From a checkpoint of a small contrastive image-text model.
Model: 48-pixel images, encoder arch vit, encoder activation gelu, encoder layers 8, encoder width 192, text encoder width 256, text encoder norm layernorm, text encoder activation gelu.
Training: 7900 steps, batches of 128.
Data: trained on photos of plants and fungi (iNaturalist), 90422 training examples, 11.2 epochs.
Rows from block 8 of the text encoder of a small contrastive image-text model, named by matrix and row number. Rows with one number belong to one neuron. Each number is 128 + 24 x the weight over its row's rms, rounded and kept within 0 to 255. All counts start at 0. Numbers have three digits each.
After each neuron's rows are labels from the 100 texts, of 14976, where the neuron reaches its highest value: "tokens" is the input token at the peak. Only what is clearly more common there than usual is listed. The data: photos of plants and fungi (iNaturalist). In brackets: how many of the 100.
# fc1: MLP up (text_encoder.blocks.8.mlp.fc1.weight, 1024x256), inputs 172-255
# fc2: MLP down (text_encoder.blocks.8.mlp.fc2.weight, 256x1024, transposed), outputs 172-255

fc1.430:111144128148114142115148083180144127136120148117133110116151157095138130129133130112085095114113138118130121138144131113152162069126114133109123132113113121155123096088158098130115105122167168075115126105118125161179136083077153166097145107132124160114
fc2.430:113161102146139139157141101134159118117135131090122128115106148137149122138161125146097119167101131126110116168155129126182126116144084131144153102150114139170149099137122131081097115123134186141129146135123086113144148113144104131095150136103115124115
tokens: "v" (51); "h" (49)

fc1.532:145116124171138153135114114115092150114139167118112131146137119109126098140109101099129128166142141125123120116166146065107147147140132111116134128109168116106111098127165101073115101138132138104143137110113111134171106147132119080121140122206139073123
fc2.532:146129120125141103134121156099135120139124126126134134087127151131151101170114164119143127120146159108153155095144145112101148135087139125140149093171157141189164144152147138116149112093141074132074115156139159108103101138116117128139094103120113118094
tokens: "g" (100)

fc1.715:148121112131149142138125136165112138109098152146159100121141070110122142125143167121133145117102126085120119144173086127079138131090105136129128184122180120132146111139130110097125156135147136156129114104123145112164093115121125100128157105182123126118
fc2.715:115121161112141176132150158090122159153120141131097138096116141146109113139103156153104113174172107146121123144150128167126105140117152155138154100114118116085144126168148155117158095120122113111114128137161138109101172169069123119157094155118121142135
tokens: ")" (100)

fc1.258:122113129135115155142124092155131112122100164118137134113135142127123080177137095079135137087116135099088112124169087094122066103136137122134149135116155139104149133130096092135126131135169128082134132142097136118154155135082129153159110134147064128145
fc2.258:124143156099126141087144143133128110123127162134093120173110112131109120094136099150165146106155109129150177116088155142122139107107107152081141120094150177142128132124182143124109149151091133129157120095166138102135132124145158161077122133146179115107
tokens: "a" (100)

fc1.593:099123147138114141146094125095158112131133073141163106140104114143114161141119162175183119057109138095109112147173120113100165128081175104135132141168112102105118113144131107094093115138120140140180118172090092124132154164102135153124168075124145144120
fc2.593:151109126154163104119116138164124170093118103132105146119137154109164078141168144157142145142151155126171111111145142121154157120166135144094142130137123161095135118159178182158174072138124114109110114131087103138118072110131089144117112107115128141116
tokens: "g" (100)

fc1.556:131093161095083068144079079160170110111114106138142129133093113152125133139121153092111093144139104129138098105128115081147115061124157155139127101121176125135165158141101107116113093123153155122092139127148118131127150140090151099135145134081137081117
fc2.556:125157137125123163078168167091117168159135134086133082124097127117117185108126131153157128095147153156146153146117144105120131174106084165131134140128100094094125120129150114121106151149133127141136083090090105142094128112173100127091139134134160137119
tokens: "a" (100)

fc1.116:108148145109130106116153164111124135156101109126087097178171115114133114146114141140144166124135107105139129152123161156174139152117167105120125115147129181077111152200124086150075122113164137093127147127129160104134119155145126152142087112125136110142
fc2.116:104068123152150151119115178135085146124156142113096109102112116133110100093141103139165141108130121105117105089141126115076169107132143155131140111148122132175132119110099137133122108090147127121144150157112111103112170119177118125101133064131147094088
tokens: "v" (65); "g" (35)

fc1.183:142165124106104165140167113149123121122199118146138097106140115120118129119175123196116148155132124150142117102109138146116085081099152142119142145107115099144126173143093169108154159127113138152115124116149119104126149142114101139107104129086118139117
fc2.183:129159138108139087151114123146145130115137083116087137112115116113147160157144072171115133067154150144106111124125123130068167138142124088102147117137114159132101101156117091092166128100119106115127118155142157179086139113126065096115112118115076132127
tokens: "d" (100)

fc1.123:116169120129148152129130104121115152128154121156124128130163097128112121152112094139115096096100118166136159113134148132103118140098127167144094125146098118096120146121120139085151133151095121127093121145123101144158122154133146119116113093115108082187
fc2.123:166115113167096115144114128173155114129097101112116141082106149140124141120150107123123158149176147110117076107102112161139127100175130080108119143150136154140151125128077103131138156078105141130168154127141156132149078120109143122146137147144161133101
tokens: "g" (65); "(" (35)

fc1.6:125130109135093141146103151137098159107104149133147090108110180131176146105123078145148098129098128127130146134142143131110152140131155155139174080091150146138120150144109128104141123117105135124133139092131164126120110115149105115140123109127132089117
fc2.6:138146150138139159113183118124141124149117124128131132112121115121145122116117136093134162120116139110107137138124150132147137099137195159167109133100125132141152117112116095119123143134137188135102138102115123131144140141116094140169167151180089101128
tokens: "d" (75); "n" (24)

fc1.13:138132116119108117124101172126094139111106121152145117121114119085073132144121105110124108117175101116117171148141143157128107117131182151171108169133137092126119129152161141133155152168119110114094123119126152176106134106142107135129099138135111112128
fc2.13:104109110121129103108160124129127122146117122089126152146101122059086128129141074128119141153121126132116157117150151119089124114134144112121149156104130067133120125155159144167113148105105162113139155181100114123163175120168132122121113155151103160118
tokens: "d" (100)

fc1.545:120123126102104112130106165105146120114159187164150126146147123099137109132137127078123143135122081104133100142156101160101125116139115150077199125129134114104122133119140129146171102114153119140121105099124129099107125142105112142094111136126144127064
fc2.545:153109122136160124107164116147121119157142156110095115120101127143158118158134160103095132108160156162089128140113151141118142086126130094149092126141168118131080106145105102126136144123130143145133139127127088147131167132115128079141139125108137123172
tokens: "c" (100)

fc1.81:090144116145162110121133123151090109111131149122110083117148125125138124111106109135147128112090156121137089137133107097155149181146126119160179120145104110106117087156150123109135090169130123145183153124095132109173111146136137142126175110134117115097
fc2.81:157164109158161134108095138154123153128115127095119123122105150078111084101122151162168117116139148089158118181144141137164148115114125113098139094146171125112119139172171164136067093119109084117102096137117123132107127165188104156123135083170080123126
tokens: "g" (100)

fc1.629:102126115121109157100122137142128156119164133075119163150121081125134125162115107106160122155130109127119115111120152155111152127177180149102136134137169107152130135101096158109148115148136117173099136115096140144126139101075103105148111136130104150121
fc2.629:138106101145113108156112150131113173143132139132161119103133156155137084128091135119143150104136134133061119102112118104101090117108100153126129168111145114150169192098108111096099124144107117109119146129059129128145150113113101116139092093130096141139
tokens: "d" (100)

fc1.88:149108136075129127120158082137098104129155155141148088107147147125127131119149093118139131118138138120171104081114105115131140108137143151120137107127125132163145219133122143171142114166106131118157145143090164147140149113092143133123161157104133108162
fc2.88:144129140143117105127110201128116132131129094152126134111129112125103096130096133133140131145120166151139155149121126065133134105135131102101148137104136124105152112156139076154136140087155129128132120115113101090116113149199108110091117147156145161116
tokens: "a" (100)

fc1.24:113091129108148110095129091096143117140120171083125122106145102100148143128138106091099100125104135114150167119150159122138101134182105151125123124115097152093147116110103136132145120122106119144106164115123105108143114170129114075126170137115092120071
fc2.24:155126100121096151142116118128133151045125102126131138141119122144146127126129102118131153147124107148122101186094145137175123146096149115150127146136117103137108128134141113097120171139105154103147080147106157125121144116078168162103132125138170120137
tokens: "c" (100)

fc1.711:129118157065131102104122115137099134162130166087118123083124176105165109146146102153107152133125128127104131139100069101125127132122139162156143123136117169100117198145095124151133141135108155187143118130126133143140120091096142125146119128135128097174
fc2.711:134125130138130164117143161131173114092113177121121143120126089125153179132128113140139100101073146143163153119111186140140126118115127136113139153141136119140142109161149130109132128130151109118144124091139087123118143164135134149117137150147138099092
tokens: "a" (100)

fc1.30:134130112135119127172179157131126153106114102144156108130135055137109130101123150127119112095142126154134156125110183141126100131166117115178163162150113140128131184136099135122114136107175116120087149162132167112096159114109106107117142105113118120111
fc2.30:152137130099122108142114138173174146175147103147108150095114131164122081154136152098112115159165126101133122111122120114096151107157142122099120135133082125133105128108142132115146114116125092104122130117126123172099121141114129095132142124077138128126
tokens: "g" (55); "o" (41)

fc1.443:146137115140136183127171109146109115095105159102119097110153128115157138132132126099130148115110128164156103178119140149116120112095126114075098155113124100084123174130161170151157143146131154148101122124138120116121129080148107124143135109133147147112
fc2.443:114100158104104124099116168104085121113128124148130144122125136110160157138138139124122119100123148080132161113163129130126159142159121165087149125106151150130108078144147112137172121131102147114130153144140141152162145123114112101083150137131102125148
tokens: ")" (100)

fc1.158:154163114120136153127079125110122102152123124104109115130150176111155173167109120118118160134144123108122150140149148115151160141137110121116143150116125128140142076147121152119129107141129168125110169157100140138149131135096119148099095143112137113119
fc2.158:166129115148130104115116117122119196074114108141126133163165155116099118092125122134147138118163123154148166152145145147059118116124130134098132113104079115113057150131092110112167156166134089078142142133129114175099148109103124142165090127119150085090
tokens: "l" (100)

fc1.622:150121114135127136100143157133093131128158157140146106139141100128100100099126168157119153106114125138122138145157112098111131111133189135135150157154102127150189092137142131119117153138076110093170129145153117095134117121151121126125144125108135185165
fc2.622:147077090098076124103165172171092128111115120123130102112094135154134166151136139125154129147107129110144148151137171122120155140120124124141088139151128122183073102117132143144150146102135186127134137159125106160155139107163085136068121122148126168187
tokens: ")" (100)

fc1.235:140102140092129098155149130113122109135129162124136129147141124163142099109153107129086131089138135149143129112114138123099121107154090106135145139112129149100151141130117102138128161116106141151130150097206138141104130101106113162137137127094157084117
fc2.235:105119140122099116141119086159111146161140134142096107137145135153171108142143139114107098118078118137095117096118161160080131142084082125108104156079109158136151109160165105091138138111162102165135136115092149118163151161138091134140137154124129076167
tokens: ")" (54); "i" (31); "d" (15)

fc1.290:153129123112134105121100150140148173132114189111084129094107140140114139148135133143093155137074116143131124107162126101133154136142093119136112107112173101134117150156186118099134116118084137136161114133127142119111146124149101058107137105186139103144
fc2.290:096122150168158141126151139108102108142151183151161137123151138132107137137154142073129111134157133123106153159133122154156097134088145117148127176143147106130118118136152151134183101091184137126098156144126155100149083146103137151144112137126134116145
tokens: ")" (49); "h" (37); "m" (13)

fc1.117:129121121148158147124161163134157127142115112159107119148149102109107110111160126142123156114111121141094151136116131166136127129168117146126142139132110161091109095108144146123121102133120119128162150144180155121158187159152073162122123105157105145097
fc2.117:110148126098117140135162090145114142126141159093119125151090144155121141117146109098092161146188140095128125114136114138141123109118136102157156106124160118150160137139103152138118143147131117165134136174125159076080105119113127095085131147111091123133
tokens: "c" (68); "e" (32)

fc1.446:143113145118112106155159108148090115171137097151084131096135138126160124145128158094108129123120101140096121125126130079129094106178136119141146139145118117078155158113113119126164131152136157149134125160149135158138109151049168132134168138140108080111
fc2.446:113130155171077131059137165139104140110099110080163100172089118090101111097113115147175099116119143119156147088130114152121164139125090119101126115098126149158115090131127141112155122139128139132165117120149135115140157112159125146140119140137156142115
tokens: "a" (100)

fc1.641:170104100133117167137092099103102144179115205159129097167140142121135117114147138086139123151147171172112126113128135106104130113137128107159150142133174127125122140133140093108105127131163101155144112172154128130146136158135152140143141105111126092121
fc2.641:118124130161142117145131100096090098180137196138107107131113118166123127115137129086109114114130138121120110178139110105139192121079111162146143099121155118149135128125142144111120174135132157150068124106103169122126158130097119124137127105084133138125
tokens: "g" (59); "h" (24); "x" (17)

fc1.9:129144127120144121134113120140156117131122107136116119115119161140115094092110122149109149124114150100132111160178134146137151155059116153096120122140192113128146130166103124142119144155135092137116103142102127123127157131084142122165129184198162068099
fc2.9:131120134140095157114122119155123095097090164129168103124132124123126178153167114147127122098145124144148113108088063152156107066143149130149117128179109158076122131108141111125156109097147125098139169113143121105174108163093148125140137094096171151165
tokens: "g" (54); "p" (46)

fc1.356:164144111127112120121068127154140122126124116135154151119115157119127176142110144137114115122117106105123121136151103130127131127069117130125116132114178086151106116117140094116125163114124142088174118150142103143153128118132113150136095095116132137110
fc2.356:109116146138131132108176105118135164131151164115084090144135124143136079125162152099114159140127154128094158117121162109106073140152117135177137134132090166107097130175128133126116100120138102148088131110160127137157150146108095129128141145115151066157
tokens: ")" (64); "n" (36)

fc1.99:078118148140130143077127130135134097142152176172124088146130102072128155055101097147146107100135103126155170140139082130086116141113102137139144121099180119138187100173156125129136133151158140137112122130130139085143155106109128094112140121154108167130
fc2.99:121111097136093124163156100128132129125119089098124132112093140197129097143173114146144117176108140143135067119090121133141120120129140131138132134128103153152141156141106114077133142098093128143120092137119121151170129144088152086101113165109066127120
tokens: "c" (54); "q" (46)

fc1.205:150104115129152107142152176142091128136132140149131133152129097183103157110138130132125121135122177109087133105109096124134130118141153132126109146141149163151155122124113103102123190131119140128093088128156070159168151131147125106173117107131099133123
fc2.205:120145101144151167104131102130115145151121160100088142126129115128152111144118157070120145174125132150149119115146143096146132128142107135165147132119168106150150151122132136133125113133080129136135090154139134166151144136108086147114102130106162123150
tokens: "l" (100)