config = dict(
    model='contrastive image-text model',
    dataset='photos of plants and fungi (iNaturalist)',
    train_examples=90422,
    image_size=48,
    crop_scale_min=0.7,
    horizontal_flip=True,
    translate=0.06,
    tokenizer='char',
    vocab_size=37,
    loss='softmax',
    embed_dim=256,
    encoder_arch='vit',
    encoder_norm='layernorm',
    encoder_norm_position='pre',
    encoder_activation='gelu',
    encoder_mlp_ratio=4,
    encoder_head_dim=64,
    encoder_fused_qkv=False,
    encoder_bias='all',
    encoder_qk_norm=False,
    encoder_parallel_block=False,
    encoder_dropout=0.05,
    encoder_inner_norm=True,
    encoder_patch_size=[4, 4],
    encoder_conv_stem=True,
    encoder_layers=8,
    encoder_width=192,
    encoder_positions='learned',
    encoder_pooling='attention',
    text_encoder_causal=False,
    text_encoder_width=256,
    text_encoder_layers=12,
    text_encoder_norm='layernorm',
    text_encoder_norm_position='res_post',
    text_encoder_activation='gelu',
    text_encoder_mlp_ratio=4,
    text_encoder_head_dim=64,
    text_encoder_fused_qkv=False,
    text_encoder_bias='all',
    text_encoder_qk_norm=False,
    text_encoder_layer_scale_init=0.1,
    text_encoder_parallel_block=False,
    text_encoder_inner_norm=False,
    text_encoder_positions='learned',
    init='torch_default',
    residual_init='zero_last',
    optimizer='muon',
    muon_scale='match_rms_adamw',
    lr=0.0017,
    momentum=0.9,
    nesterov=False,
    orthogonalizer='newton_schulz_5',
    adamw_lr_other_params=0.0013,
    grad_clip=0.5,
    steps=7900,
    batch_size=128,
    epochs=11.2,
    lr_schedule='wsd',
    decay_fraction=0.2,
    final_lr_fraction=0.01,
    warmup_steps=390,
    weight_decay=0.3,
    adamw_weight_decay_other_params=0,
)
Rows from block 4 of the image encoder of a small contrastive image-text model, named by matrix and row number. Rows with one number belong to one neuron. Each number is 128 + 32 x the weight over its row's rms, rounded and kept within 0 to 255. All counts start at 0. Numbers have three digits each.
After each neuron's rows are labels from the 100 images, of 14976, where the neuron reaches its highest value: "responds to" is what is common among them. Only what is clearly more common there than usual is listed. The data: photos of plants and fungi (iNaturalist).
# fc1: MLP up (encoder.blocks.4.mlp.fc1.weight, 768x192), inputs 0-95
# fc2: MLP down (encoder.blocks.4.mlp.fc2.weight, 192x768, transposed), outputs 0-95

fc1.607:150045129114145065093113196168092064106145151103141087113108081067129209138110127152099118097125148215129127134091166151143161226117138116169179154130158153113127104154134093146159122148079118129138171135070154114143157127153091110138136100128046068101122191171143112119098114130121127140
fc2.607:163116152107120117144214112118153195161104152095188107103121147068097136110107123167124106078154073104121123170135175156099093183147094102123141157145094149164102131156103123112143125120149107092064132098130128136152084145127167106124120094133126069124098114142103122078120184087143169139
responds to: kingdom Fungi; phylum Basidiomycota; class Agaricomycetes; order: Polyporales

fc1.453:082131119168099158161142093156137131108098135148111116136118127126118110178145153134213170165080115087128047130145127120185160156121091158136180110154128095124118112104197107137112153134100087136131078091145160132142116145096170134104102190130175109091100126146172151167051097148085138109
fc2.453:114141135087130128155105143101154093159107078091162120140117124174076152096125109118171087137120156144145153107044134155163110055137159162147140156125132135158087145113112095082180109120129140124081159137169127114164097110093114112145188161184112141148087157177157091149081084196098082090
responds to: class Liliopsida

fc1.69:092187184051151142188117100058120168116125171125136082081149119128123119152105106147109143106108135158107102153138114100135193148107115122118094095119155138141103135118144081120175103071135157154121106074096120164153083096121110140108121125120142180143157116094181118124070173176154130129
fc2.69:111131132112112184044081150118115131137140090092114172142113147130139156124181098089126158138166152123111167142079138123123064081167105146151163175130083138139070119135182120163113174182082081165162152193136094145094111126111152177149116112113080177100089111160116151091185090115090105131
responds to: kingdom Fungi; phylum Basidiomycota; class Agaricomycetes

fc1.387:130116123183102173111136143164191152163194178101119220163141104141158161166181095074166145121183141038082085060101127085121143171152145134082070103104115097132088116138095094127150138105089150063088096125111133110120099135142136074136138183096078166142142138129117166132148145137121148150
fc2.387:155091195090135208130113061120138150136147099126096139207147151172102100091078160090154164159140161105159123150160120148115083159094130143147157129147100131151104149102141084162121147137149153089141094129142116111132098141110091123104159104144118105107122151161165213088203140089126095165
responds to: order Caryophyllales; family: Cactaceae; text has "cactus"

fc1.643:074092158114128147103115160105091096177171130111052105094137143130100215073128096108176132119060162166192138060124152119116130139090135095109148102133145125091145103209226075114143174136153143151144125135202168109156153162075117114034130129096134137137103140132145191125163110096144086135
fc2.643:132154086164143119147127122127167061140083133148116106115111130137128116116105115135090188135145128052065121152089139163163113220160118129036142113117160118121129170150090113112144137146120112110136107064125118164130132132195096131184120078124173129147154163167132111125112086130151163116
responds to: order Caryophyllales; family: Cactaceae; text has "cactus"

fc1.666:142038151109130131132128137137102105124112128146083155177112111192088158109157118098121095100092141160144143094180109098128106179189124126177112140114175114130075161163121165091115087182134154117153083169157118092132179092149103086145091096125102128131121076172108155164131158129116170151
fc2.666:143077082066105041148217137096127168143112149188165130097105171184184103151130149109178082195140145082127084098120105171132137151129171105120095133183119137129124122090179161138133147151168178118203146066138165092108094173105125130099147115133110135136142152130135082154089095114076129116
responds to: order Asterales; family: Asteraceae; text has "common"

fc1.133:100161124139134129117098063062148224166144193132109198130120121104129098149140107080077066134140167164157131086094159090130159165106177135172133157101115119127143167112128132135122089117104137145122166179040183088124164085166153178133175147215175142126159097154128076098111134142090094114
fc2.133:124080079136160180103152108103154099165099096130126100105162154120089118099099113157144171127121164119119117148184143165113123117141185135057038129140125134103201097035070131168131154160133170107104143154125148157093058124142175112126090166163114067196125117131115138156140180152130132129
responds to: class Liliopsida

fc1.283:134061083095155080152108132172127124096116123122116085143182127100208178141074111121112097119148171130170188093138158158153117088114114063109144124087101169118132123145161096158135149174121162182153109138105191098091189062143071121124128162082129122199093113071118072063140138123138163176
fc2.283:081154099090111119136079123152132116118089146152148159139125113091106092153114088174086118148087177143093109167133141089132168157138051111168146188126151099093071160070115125122166163122039157090089106153167077186089188135078112136136117126101153123111127155124140179078152135099125167113
responds to: kingdom Fungi; phylum Basidiomycota; class Agaricomycetes; order: Polyporales

fc1.669:121094114131100091109094126133088174127116167105090138139148110136148053090094102146087089120195182169163129088086147168128129129161104145117108114143158180178187094095189132151156081147097174138138101180106144131076122122103130123105136100151151109146177138157083144098153117157140074137
fc2.669:089122058165126093105109107138111117098116116144088147131145127105123103128134133042157100175088183087121153207163126095131091186150107065063089129178181051113177076122112092118169164157095129150120139178111132149130154132197100120102164185174121113130113168100115088152129164180106168112
responds to: class Liliopsida

fc1.664:134080085191126100128132105189114107173131135178117082104079065161075132105131198129070143151172125138136138070093148104124163142128119064123132183137062160119139123145086072105106130133129078070162163130140121174090119124150129127109140111181109117128140141133103100125129134131112115079
fc2.664:226074130121133079156234051085149137161115127155172170128139128166104083081099162105132140112126106102151099164164138111168150153155135111108141158106120117100096127130071132104113174154105141120107169088140121189131057104134180092099148096129093156108104137078164127095082116140128034135
responds to: order Pinales; class Pinopsida

fc1.181:182126077183109159189130140100107153167078100120155193123149096185139091144110063138099146099169127137112112116129070128139146125150114079126130077115102122193162132174123086058104163112143133173128114142166088103179115065131106165107146130082138078147127107140102080162144154123131157199
fc2.181:082144160130076101130147149137148099124137080155151128095080203156126135108092174124185120069129147181134088152141061109155086202133097155161110058180097146157092155091131160068104145127143115121155139070075161090128152169089146141123104185169094108136146128130143146086124088089111113152
responds to: order Pinales; class Pinopsida

fc1.173:097176114148138176156128145112103118177105120082109114150177122110155205079150138097093105067136123180102087088099133091101162094160071144093133082108142125153118072112115130103165097150108111145141103135142140133113094082107116110057158069164152195138174159163114097151118091219134150129
fc2.173:115084178093121151149141180124117073101164145103120157151110137183122113097143118136112053127102175110069102086097090109120150186103151210184128107123130178085102170141179120172089081071094205154084187089116130105098100171138069167110121079140114144126126084144135129136137122122143154120
responds to: order Caryophyllales

fc1.357:093135120148161143179064158134102117123137134114131096085103222156099136125100081131130117163102114145094064072135102104139173157145104161142148103100172116103173121140100096104106140077119149092120136135120152137130083126154143170165137125141165176096119107096130112155124117185168093183
fc2.357:108110141066132159057145136120152121152097180145123160164145073090145150137138147128132183075156152103139167179143125155120092118101108127123142134146092185133072143156129127156155123199154121130171153134131126136146134129148138089131152110154083165124116115144112111151127137120109127089
responds to: order Asterales; family: Asteraceae

fc1.605:141149139115122127117164142118172143130161125145146168109135109150139072088117110185132115114150089091128125068101102072101141169169151106076145131137163071126060141135096151147101183126145125067171121147105096145135112128161139150168178149144113128164118109152107086182159130113141089148
fc2.605:170153155065153158097103161085176151088201158095089105109086102081134151144106132089120159135100149113153200143149102127160133171160088125151124086106178131122197088113088134119103133147122156163115149127148150121189143105115119127135126134079222175146075048139088098128085112108092143143
responds to: order Asterales; family: Asteraceae

fc1.592:174146166150202095151143118116072177122153107162130080043119129110152103090137120106118112075179141166159160103107131124089093144167098120129112128122124071132108127152140088096114135134106083104138184123192100195163085110108117130071199112118198181118180107154220074109104083129088106084
fc2.592:136128137140153178095161169082119113093125121145122153086095128115134205129159102112171085111165173062108113115075107106139135086169148144117137109149074152131171087052167151163100105099080151175133125116113152157103153119172120123057092146148119164145128140105143126106103104103137163191
responds to: order Caryophyllales; family: Cactaceae; text has "cactus"

fc1.186:136109150140094158151137204107128112108097160124020154116169093126109159112073118120063174070143132152112134090166103062096129127117088150122133163103127122141094180072189087102101134124118151174136087108121150113122109067110106129085165112138107151161129160134135112099169119235113093139
fc2.186:098113159143124133124100116163139138121145073109110119163110115144183230089117060119173109127110097145055105114111146159062058152133132145214125106127168142092133118139130128160129135151128169157080168151112073114113148213142145086160154125134096104130075112143198086160149108145142131123
responds to: order Caryophyllales

fc1.32:056179088157143087105134111135097141109058164125139129126080126089104085125175114156048126226170089223163121085104083128116131165141153139121131101144085114141079086146145085141124138177197145116116156127155108157118101197111115143147192106129143169187134123126171157203115068086123110059
fc2.32:108122136167117086050162142145100092164183084112117149141107120195092155109085234136127050151142111133118140102107138159167168172118198101107109116096081140150136132169165123135126133126168150101090170132135068148134132111145058109142164115138118120083131119171157130149111137155070122096
responds to: kingdom Fungi; class Agaricomycetes; phylum Basidiomycota

fc1.461:123066140126126094122110174088066155101105145138108145137121124131125111164124151123094092119144149125131100104148185155129142163157121114108127118117145165146116064076113119143109078135184109139098149167107149059142138156131172172125072155065160097177149147130155183144097158176167050159
fc2.461:103171131143115112158124128162129087196142129111116161128160084147096120150084147060131149120117145157097095115112121119142145127105117153176138136126192109170153147163124102098164157129143129119123126092151089120142111100148145110138161142190112141117125082149089073107169172093157122091
responds to: order Asterales; family: Asteraceae

fc1.540:131074180138107124113083108144098185123124111128104096133190114174221133129165115136110162137144120099178101080156154078062146131131138086106091135118154144126182081112166113132116145143144142119165126140100177101122104105106150113126136128150156110184121167119090060136139127060144129125
fc2.540:047111119133070140122163140096144117114128103149159148179151094098112106134135055086166082158140144190133127139122086109173087138147094108122153149170162104081157090124110108094091113143137137105084103156157120182125123113166112102107094174130090108164112144163151096170086161120065190088
responds to: class Liliopsida

fc1.163:176115114124139147084112122058124092104095117167083165110147091159137141206108141124122105163108165150117170070118138126155115090086123093142164156154080104128093104210139077107169131151164117185171131124129162070091152118155125121075099171148118131119067094100106083114067082125132093182
fc2.163:117164079149156155139108138140149086174114102194136178151141126110160101162113146095146083135111139093100086130121153194126188175160129117217089132119107098071110114097175139133066209091143173139136147113081118107100092122129099165091115164098143159081149164088135127114140111106118153141
responds to: kingdom Fungi; order Caryophyllales

fc1.765:107091126138149162142130175124118153105129127170153152109198116083148175105097188182111113130087150173116106132148140143109163091164156051155142114072074115134114159117139113187136105111131141070123130113098133082113091116115134145165160206129140121118142158124064168132150085216124039139
fc2.765:111157104097079150130128101169155092118150147123151168164131154116118137130116123127085116105206104069135153104101098125159078095105090084081129187079192154118121097128082151124153160110085154108145107150127164157067111113123105178064127130168150167130102092157197131133091093132202161122
responds to: order Asterales; family: Asteraceae

fc1.436:146156146142165143162050164111116176164124139148075129108092162154124091058131155130163098179128119116102126148128141130096072100176155104113170143107185090147122121095127080161149203140182203150109124118141128113100052082097145129138133151084106097122153082125164079139123109115102134109
fc2.436:159138119122143126064157185193127153184134173106127168121081139145155136088138147113095100115084113102096121228120115168112104106142125120051187128102174104101082066154092138132152114147124177190147124144098120091051121090075162147148174171119109112149147073095097192090124163142162130145
responds to: order Caryophyllales; family: Cactaceae

fc1.196:117153114109215128074158055079164150096149091120097131113120136047061091103100134128146132142128168132177174110120136156095183129073169102163103163171137127134128096165115102097191108178137182161151109083168135122133175135133169160129121112083122151126098063135124094144087076115133121162
fc2.196:046153123169182111122112143150113131164112073154126127139067042088102130083119122138122203176112112096121115110122180141132120094158135101135123150082081109161162116166127150194198129138163104118186176155121119113175087119121125146156144119086091077156146135133137172099158159210077131168
responds to: class Liliopsida

fc1.176:197107105112142168107121119171117110093155161121099165121144080123128180045127141093109147076105168141089144114120113134116177131118143089115210103174089206106113191209104114172116134195112134083107119146151131075129168138123098080126107138083138085152075174134164116171113174145117132166
fc2.176:124148086112178128075159031160066135152055134124097132174105119110074156161126156105126107096088151135160086161169142111122120080137128176110136160190148152137126156092126169151137137135121129092035167095130150150186116134064116114147094188160056131128104137123180071107130138152106170092
responds to: class Liliopsida